A small masked image model, trained from scratch: 3.11M parameters, decoder layers 2.
Rows from block 2 of the encoder, named by matrix and row number. Rows with one number belong to one attention dimension. Each number is 128 + 24 x the weight over the matrix's rms, rounded and kept within 0 to 255. All counts start at 0. Numbers have three digits each.
# v: attention value (encoder.blocks.2.attn.v.weight, 192x192), inputs 0-95
# proj: attention output (encoder.blocks.2.attn.proj.weight, 192x192, transposed), outputs 0-95
v.53:100107089122136108110092096156093072181134143114124144113138139146144124116132119115111127151072138146135135136136110064122145113120125120142125155124127124144139140143115173134126126134123101148121118100087094084196165146145132134140108099119085126144126129157138145078114110108107093107
proj.53:138139133126161102158121091133119100065116167093149118112136128142150104145125130143183100110172147117086116118092122100116124128162120174122095120129150112106126187105129097104108114111096118135133131178145127156061100107121140124114065149125169145128119114098102100152127141107159111113
v.54:106126138132120119131113143134115121127136126127135108105114146142146108151126138116115121162124124136138145117125150129123102122113129123130167114136113112137147114154127145121127133118108123133150125127105122153117135105092101145105105117129147120144136137129155150139112115128152129129
proj.54:142137097137104111141114129139133138131128106140144112080125086125126108099133111139140131107132146137130101135155095146089114122132150111134117113126122128109097089161116135126123114139128125101139151166109142098167131143109182093139134132087097171120140124150121086106152134115101135125
v.55:105135154132127137108098136128103102108112080150141127122102181164119116141149155113143127153138148099111132085104119162130154102124117104102128129128122139141144159132163112128133139144106134113134141098139089141126159087176100125137112124131122130149164123158112103121100126120045095137
proj.55:144138107132127111162144123128121138151097146084114130154103064099145123118111100153083115123152081131160127153115151100109106132135138156162154131096120123135133126108103168105123094121148136129105175101078138134094105151153156083132119102106091122106138094139110148131150155115195141101
v.56:090061096114120114063126140125149074185100082126121176118183138136104127115132068140138079146119105133130102101123101152108041137117142121112102193168135115118156130136111138091146151114166152108176168123072148138123116145100103120136153128152169153108086180141091124163163129089159127129
proj.56:121140201130154117149104109076090109089148134131179102169139180193166101106128191152150132102153140125127144111135093177135133140176090143169104114134134134124085154133087125147098079110106136077115110132166104092122172094090132116131154167090121137117129131139147076126135093118146161106
v.57:171130123140152125140131114118108137138150143143132117140108095128099125115118100135117115130154113131130173145104131121126099120147107127116131132116101103100114119151102154142117142114171121130151145127105109112125105110125172114115127149151129125129133136150145134140126112137128107103
proj.57:146142116143118133100136140147153131134137105115154182149144137141153140165131160152116101143096148117127130121106145121145171134138132111170121113130165098155181115141130135125149134173121118125108122144140136123122134124151105140113116153114116128143143146116144109151123114114140144135
v.58:172131114100122102145142159114129162112122127143154149125119122163083167150151159107131147083150125113103115153170135123126162146111107186161111132164134095124107114095095112082129119133128194118098147124136126147103116123129143113152109159125116154090089137143154145113148156125129131107
proj.58:121133139123124139150134158103131126149089129145108162162128139090118184109089143155108108163098095152161164104103137104164103164112130138152142118132132153168151133102121140147129158125118117147148093069164096112150110132119098149128155114160181086160122138076092123131145120144122128133
v.59:114109118116132109104095132081123112111059176114119156113106162161115139136124146111146120088135136126162140095125149146158166122145155148127140149119133129121127135139141129144140133146194141126104110172128118138160125142134134143112123135117079149092167093149100086099141100127115143102
proj.59:146138116128147132114140127140139151155148143162107139133103086117133117177126100120107151139125102140087102156124124108113130121108106155095133134116120140157137128104091130155120142080140125149121109101138171152094129134104132119134128099204110083108117099148137151182077130145116144142
v.60:100088112133093180121115148166158112190107119132131147216131136160160130147161112103136176106159159075155117175152043166119135103118159089115133149137061095070108089120087129135178111197111168150139114186074068122137133091168130084103072089125186110133072120096096191157125145147140159138
proj.60:125118174142084109102166128112103090086173124132168055142149160124130109126124100132134151121139155106092127082112137117151113093127101179097132123149161135082131151137154078110137168162130121139146113176180136122144116114107129152159154175133152127134094109107151106116159145140138100136
v.61:165142153130141137114106132132134127139124107159129099121084104140130125151095131133151172158137131110124116093110127096160075140100141141100133097140132130125133148121147104137088127121110097113097127107106138158136118122146102131099057121144104121149103129120122134121139140109092124142
proj.61:135141089132143159121141107105122171105106096113117119136134096158097104135083128058112107091132116145134105152146108147110174180119151094120135142125111120104105099122129184065152134153107152099118109131123130067136129126135139117140137144115111139134137102146149119112136152175121113125
v.62:093097100116121130138129113107177109153092096127085092114133151162137155161126166123180126129097163178112108121139125163138154134131117075117119157099117100131106152134125138111112137152150125100131108123121120144123063092120107156126130111123107116090123148159109135140082120155129140079
proj.62:127136146157135088134136089085101135117143164147160136125107112151169107084118084122141150111152130109130131121140100095137136146132113136092103131145141141114120146099134105126146114087133130131136141136114134150117153141159118091106168140110115118172102142104118135121125114153119087138
v.63:160146096138143136144148136176130133110124145144140126147170154153112122102108117142122103130116100112109124115112135101135141155136137185120155114144105127110115128108085102134130099123117128151113131107131136132124120102126133172147136133107142146158138111134098122124119136118137126117
proj.63:129125121124112134110102124121154101140138114091121130073102115101151158134143159125136136140145144140116149083106160129132121105126185089148095138126139138141123141119139110143151154156141114148123148136124131132153120154131136122087116119116147114143105174087117175080164104127092110113
v.64:118100112100118126102102104095133103109111153111119132152147118108143109113170110122132133134126104140125138123153142122150116130131125118126095178162151140141155184132159120111135104139133159113134149144132153127161108123149162127127163138140126147128112143117159117143106099137118150165
proj.64:120144167110155127114167166160118117110156088122158131109116140139096123154113126129126144154129138121132129110136126139131125124135111104088139109120090081131147087146099142116105149119117136143148120148144158152148151128083067144134132122091115136140150121120104150115122123112129078123
v.65:140145082119131088100105103103117067115099111145104206182123132119131120079132150161117102122109147112146118161063102099075104102120179116096148150123166162153141147121118133128096172128148085095157140092118132069102146132084049137123076143102156107137128187167136096173156187122155047101
proj.65:118111153140088170149148132138147163148153181105100129133085103132146143107084074094106125091181155129135103103090116116173137115095127150183118139109099105122128130111109153147186150136150132193088144092136139122133092113145169119110127139139110155147192124100138139118159106097182160097
v.66:076149158169126156116099137150107106123150138112126127112132120151116165093140113115164107099122159095156117122170118142111094172126131139156135127093118131167162140183146161117178118146134114150104112124101070102125117133116114114084112142130144099135124122069109120138131125134126131119
proj.66:124114113105170109160140149120148128175121143152114143148084164107128150111145127141113104176118144171119141154139123116129089125109161132143111155148145127145099101112089088134080156138151110137114113095176113114128121052116175164116182145154145129137134181155129159118160086136108141158
v.67:192130086091129066126119132130114110167119101122158155158147129124124104132115129143129106169124130107133172089123098115110095115128133148117124177173168133104121115111110073125122098129145100091147104123142141089120135170111098125113126139127142130091102164132122160148136109107098156112
proj.67:124148145158138156141123143169155174079100121105124085088096071158145141119141141101136134100146120115124118127089127100134124113126145090126149127113070101160139141139116156133136125111121145146136111118094132169127129158161124097154108110145090161106178109120131095148133128093146126080