A small masked image model, trained from scratch: 24000 steps, 118.3 epochs.
Rows from block 3 of the encoder of a small masked image model, named by matrix and row number. Rows with one number belong to one neuron. Each number is 500 + 40 x the weight over its row's rms, rounded and kept within 0 to 999. All counts start at 0. Numbers have three digits each.
After each neuron's rows are labels from the 100 images, of 14848, where the neuron reaches its largest size: "strongest on" is what is common among them. Only what is clearly more common there than usual is listed. The data: photos of plants, animals and fungi (iNaturalist). In brackets: how many of the 100, against the usual share in percent.
# gate: MLP gate (encoder.blocks.3.mlp.gate.weight, 512x192), inputs 96-191
# fc1: MLP up (encoder.blocks.3.mlp.fc1.weight, 512x192), inputs 96-191
# fc2: MLP down (encoder.blocks.3.mlp.fc2.weight, 192x512, transposed), outputs 96-191

gate.455:508433519485497549509464490483538558469501466462517535484462468563458478499483495425521507506539500513423495461390452421534457471448504399447567467499496497517480487480442426449476473524493463515533496490574497512524551498463500510534585441532513557520492502509499437458464445510462548525
fc1.455:526470468557517474509527479526474526462498529479484548498459475497496547427496485541474521453410574536477515565509430464444502517459512501443535486492478515486531425524527530539494479482493395365561506434497431514500538520497507521434457486492609432537549448481478503507490502428560438556
fc2.455:499514537486508519522485452567483506523449477487505546583484476486469442527490527506446510563513533479456544503473574517470542519507494516601543529530484486484464444571502491482526462509559439559456550457513480485474499481517493548454503460559493514529563603545521507445540518389460525520
strongest on: phylum Arthropoda (64 vs 30.8); class Insecta (63 vs 29.2); order Lepidoptera (40 vs 13.7)

gate.47:476547505484485559504487503568515516455480515500429507554531529528502458526515479484530507479459530485542441500466483505484527557509483498554519495500556467532545527467482528481466555568516504423545516532484546440451558581542501520517535397509508544583557501467556484425523503486474519523
fc1.47:495529537471458469535522509436495499507435465479552559473505478440476525442454548496492565474500453552515483489552498482426474417506540483522485511523497501523344518519489519474493505486555543544466468538385507484510475419534469491537474500516507481415514477493527550496483525495485559494
fc2.47:457489514451480488508537482548459553421514522502482531489423495481526490523517440542511473531476574516511478437495492455485536476510446501506520507529497538495527484485479500485480434573496451490554563445507463499499502609487524545544596480522405546501567471465512440489471503454453527477
strongest on: phylum Arthropoda (67 vs 30.8); class Insecta (65 vs 29.2); order Lepidoptera (31 vs 13.7)

gate.272:529495493494492497457511467494579459480564527488456474427509448464546528541470519524494536446442467431484450403444484500485423434568508456467499501514453495516524430524500431519517488441537454489493468601474508539500509592464517483528531479531411430524443538463511453573537471490522523533
fc1.272:472567496514445539561439521454474480530539427489513493488484554499530491477578504466503496565504529500548488557591499517476491501453509456534472513510486531445493468499487506497558576520528516510484463342508500460474494534550471441528501489507573510444487488505483486506544555487553553442
fc2.272:527522512494450485499559509473480501491533528528497508513554567453424517436527554477474514545483465550514482512408513502551450533502510593533465576477467471465538572493549494556466481510495455558469506529469455532490545476619436482562496443490503539505557389560534495507550523534499537511
strongest on: class Aves (86 vs 55.1); order Passeriformes (67 vs 25)

gate.416:526458538471520522444428490514492493557515527570503440433488426445454551553432479502511460413396506482496502508498570504537514406516511541489517507466460497586521399480394480553445445472501503492502465400498533492488509442419486555544477468500513492441498454458484500484481509474487456543
fc1.416:512462504512515484457505478502563484491583448588481460436452509573479528455455445467500506448429475533563541436492531482504548430563488464486468503475505524532490482501480459539403526459489479539490490467509547488464535509441460559480520493486473488522460505437536513558510530517542495540
fc2.416:447541579479502468466569489535554574540540494505508526464449615506489543533538536532540498521469508544478492510534559494549439551454483447473449519575480579494449452427505536529455522469464531554473484460528542427510530591493550500563556510517526433546467554528524466554528549533501483545
strongest on: phylum Arthropoda (61 vs 30.8); class Insecta (60 vs 29.2)

gate.64:476493518471508507435446502491506498526540482533459554511499449557546510488466554515471419475493402477554471475455410488473486532481571481501413511497480452562442497440558454583472455486506584511470547490467515393492568541454455505540442484534470459493472413514529502532435484552456482493
fc1.64:484517520420580499472538589466538477533488535430442457463438525454507512514400496511483503523507467535431462541485461501508461551435517463534479507487488509543497484464458447505570565512501503528512501475564527478527455447491466502531463486563494441514489443441472484429509495576479461452
fc2.64:462557468516536509473496554528488454462527538556525499463516531474494535535527508533487565535518572463506537572493476553563495500506438514550455476524482539482480468503467531514507544460427488545530484471465537450464498486563494533503472503498420537528507490476537469414590471597512482491
strongest on: phylum Arthropoda (74 vs 30.8); class Insecta (73 vs 29.2); order Lepidoptera (50 vs 13.7)

gate.186:432571521518539444481486421515470499506535487501518536460539549522484543512486540474548549537516505459521498531465519480578507474515397463526453489525499525485435476450539449434523497452509462487446536473484477557441459465487456485502482463531519503465527552519498541475542547516435528451
fc1.186:496490504475494478520571488485502503524571491474485495390473556558534461516481469580548451539511512598574502547541538432466495479511553517502453465512525505563445532449472497517565547630525514595508540515499518537483477465529546515478491518586456490518520525502510524471426456501605462513
fc2.186:504510545476486543566590462449507420501499501485472489530533420517514556545532457451510477544542542500481448557491609489455455526525521480517459520495501509519477414473571492498551493493427503549435535547487502536516544557516441482533530440577476537536531625475445481526562515468488464425
strongest on: class Aves (93 vs 55.1); phylum Chordata (93 vs 60.9)

gate.53:467500507457499535526506569483499404473556472547452452518493454485514481546497475528472485476474437443542481469437490566428444522528492481504455510503476513533505490497488481479451471504487500565479449480446554485476445466484521498470440401493549416478451502564500485506494527541558495557
fc1.53:537486523525529486532450499488513510480435533472545503485435581525498558493524487464518528525484565537461464498476481506558506535511502547487530550459523489497517492463546542467506540416383521408466450545449459523488536492451565532548485538574521558496533474451512516538539605546480474485
fc2.53:424513536568570516485491540456507500544512533497546535448536481472491477503413506547528503487481467472478441544391527455477490484512479498623536565488489454447520488520564487470471468512451544506484488522571443431436502518451512516503494485512482467446529450557494470502444484539514464517
strongest on: class Insecta (90 vs 29.2); phylum Arthropoda (90 vs 30.8); order Lepidoptera (77 vs 13.7)

gate.504:498490540473477503484477484456520535516488518585488479419480463458504535486498510517451430452475429491490539472512536509415508501556546464481491476494497460496534537491524523448494469523419490511509482467560541426428493441485480494489445469520541445507484469448527447397509499563528501445
fc1.504:439565522541536488464543588472580500539466456490595448505482516579444449506435486528532466503441513451485434485520531483536416541536470511504448473458530574499484492434541469430528568530572461497466495449458483488479471477474441454558525502496512544571503493520464505495486472500629468477
fc2.504:497483499588504532485521477502490511469550530440539482491524566462515503501431551461505493466457465481484469519529489370546476540500515513464483549481468511503508437445571440518526488550556518494513549482473537441519507458497444493468439517423487581492525462530415459431458475480557572504
strongest on: class Insecta (96 vs 29.2); phylum Arthropoda (96 vs 30.8); order Lepidoptera (66 vs 13.7)

gate.440:445476537445448463436550483470516539554480472497478530515513488479453448512557469445486479504425504525516436535467501460513459499536483484624471479533523542510475444443505472598479477511546403476491501512516503493546548494511555511451395450520477528481651450497496493528464487559513540535
fc1.440:482518473554479517480449430521501447535503491488549555485482477511534454509508465493554509511439590466500499505476499617528460487512507510520563523490532498516487456419522509493486583470514500477506437507528469543470483480401550455556528467486495541552613517546524524574584571433568450480
fc2.440:527390544450571474458513521493550468569532517422405505492503451449520513457522499516497446543449510628497442517509495446594481518492545502505479447510513512516498492462499506505519523534538491536523504525565556522534522567518586516604491515393553550509466503481534463545549505515494476500
strongest on: phylum Arthropoda (90 vs 30.8); class Insecta (88 vs 29.2); order Lepidoptera (65 vs 13.7); family: Nymphalidae (27 vs 4.6)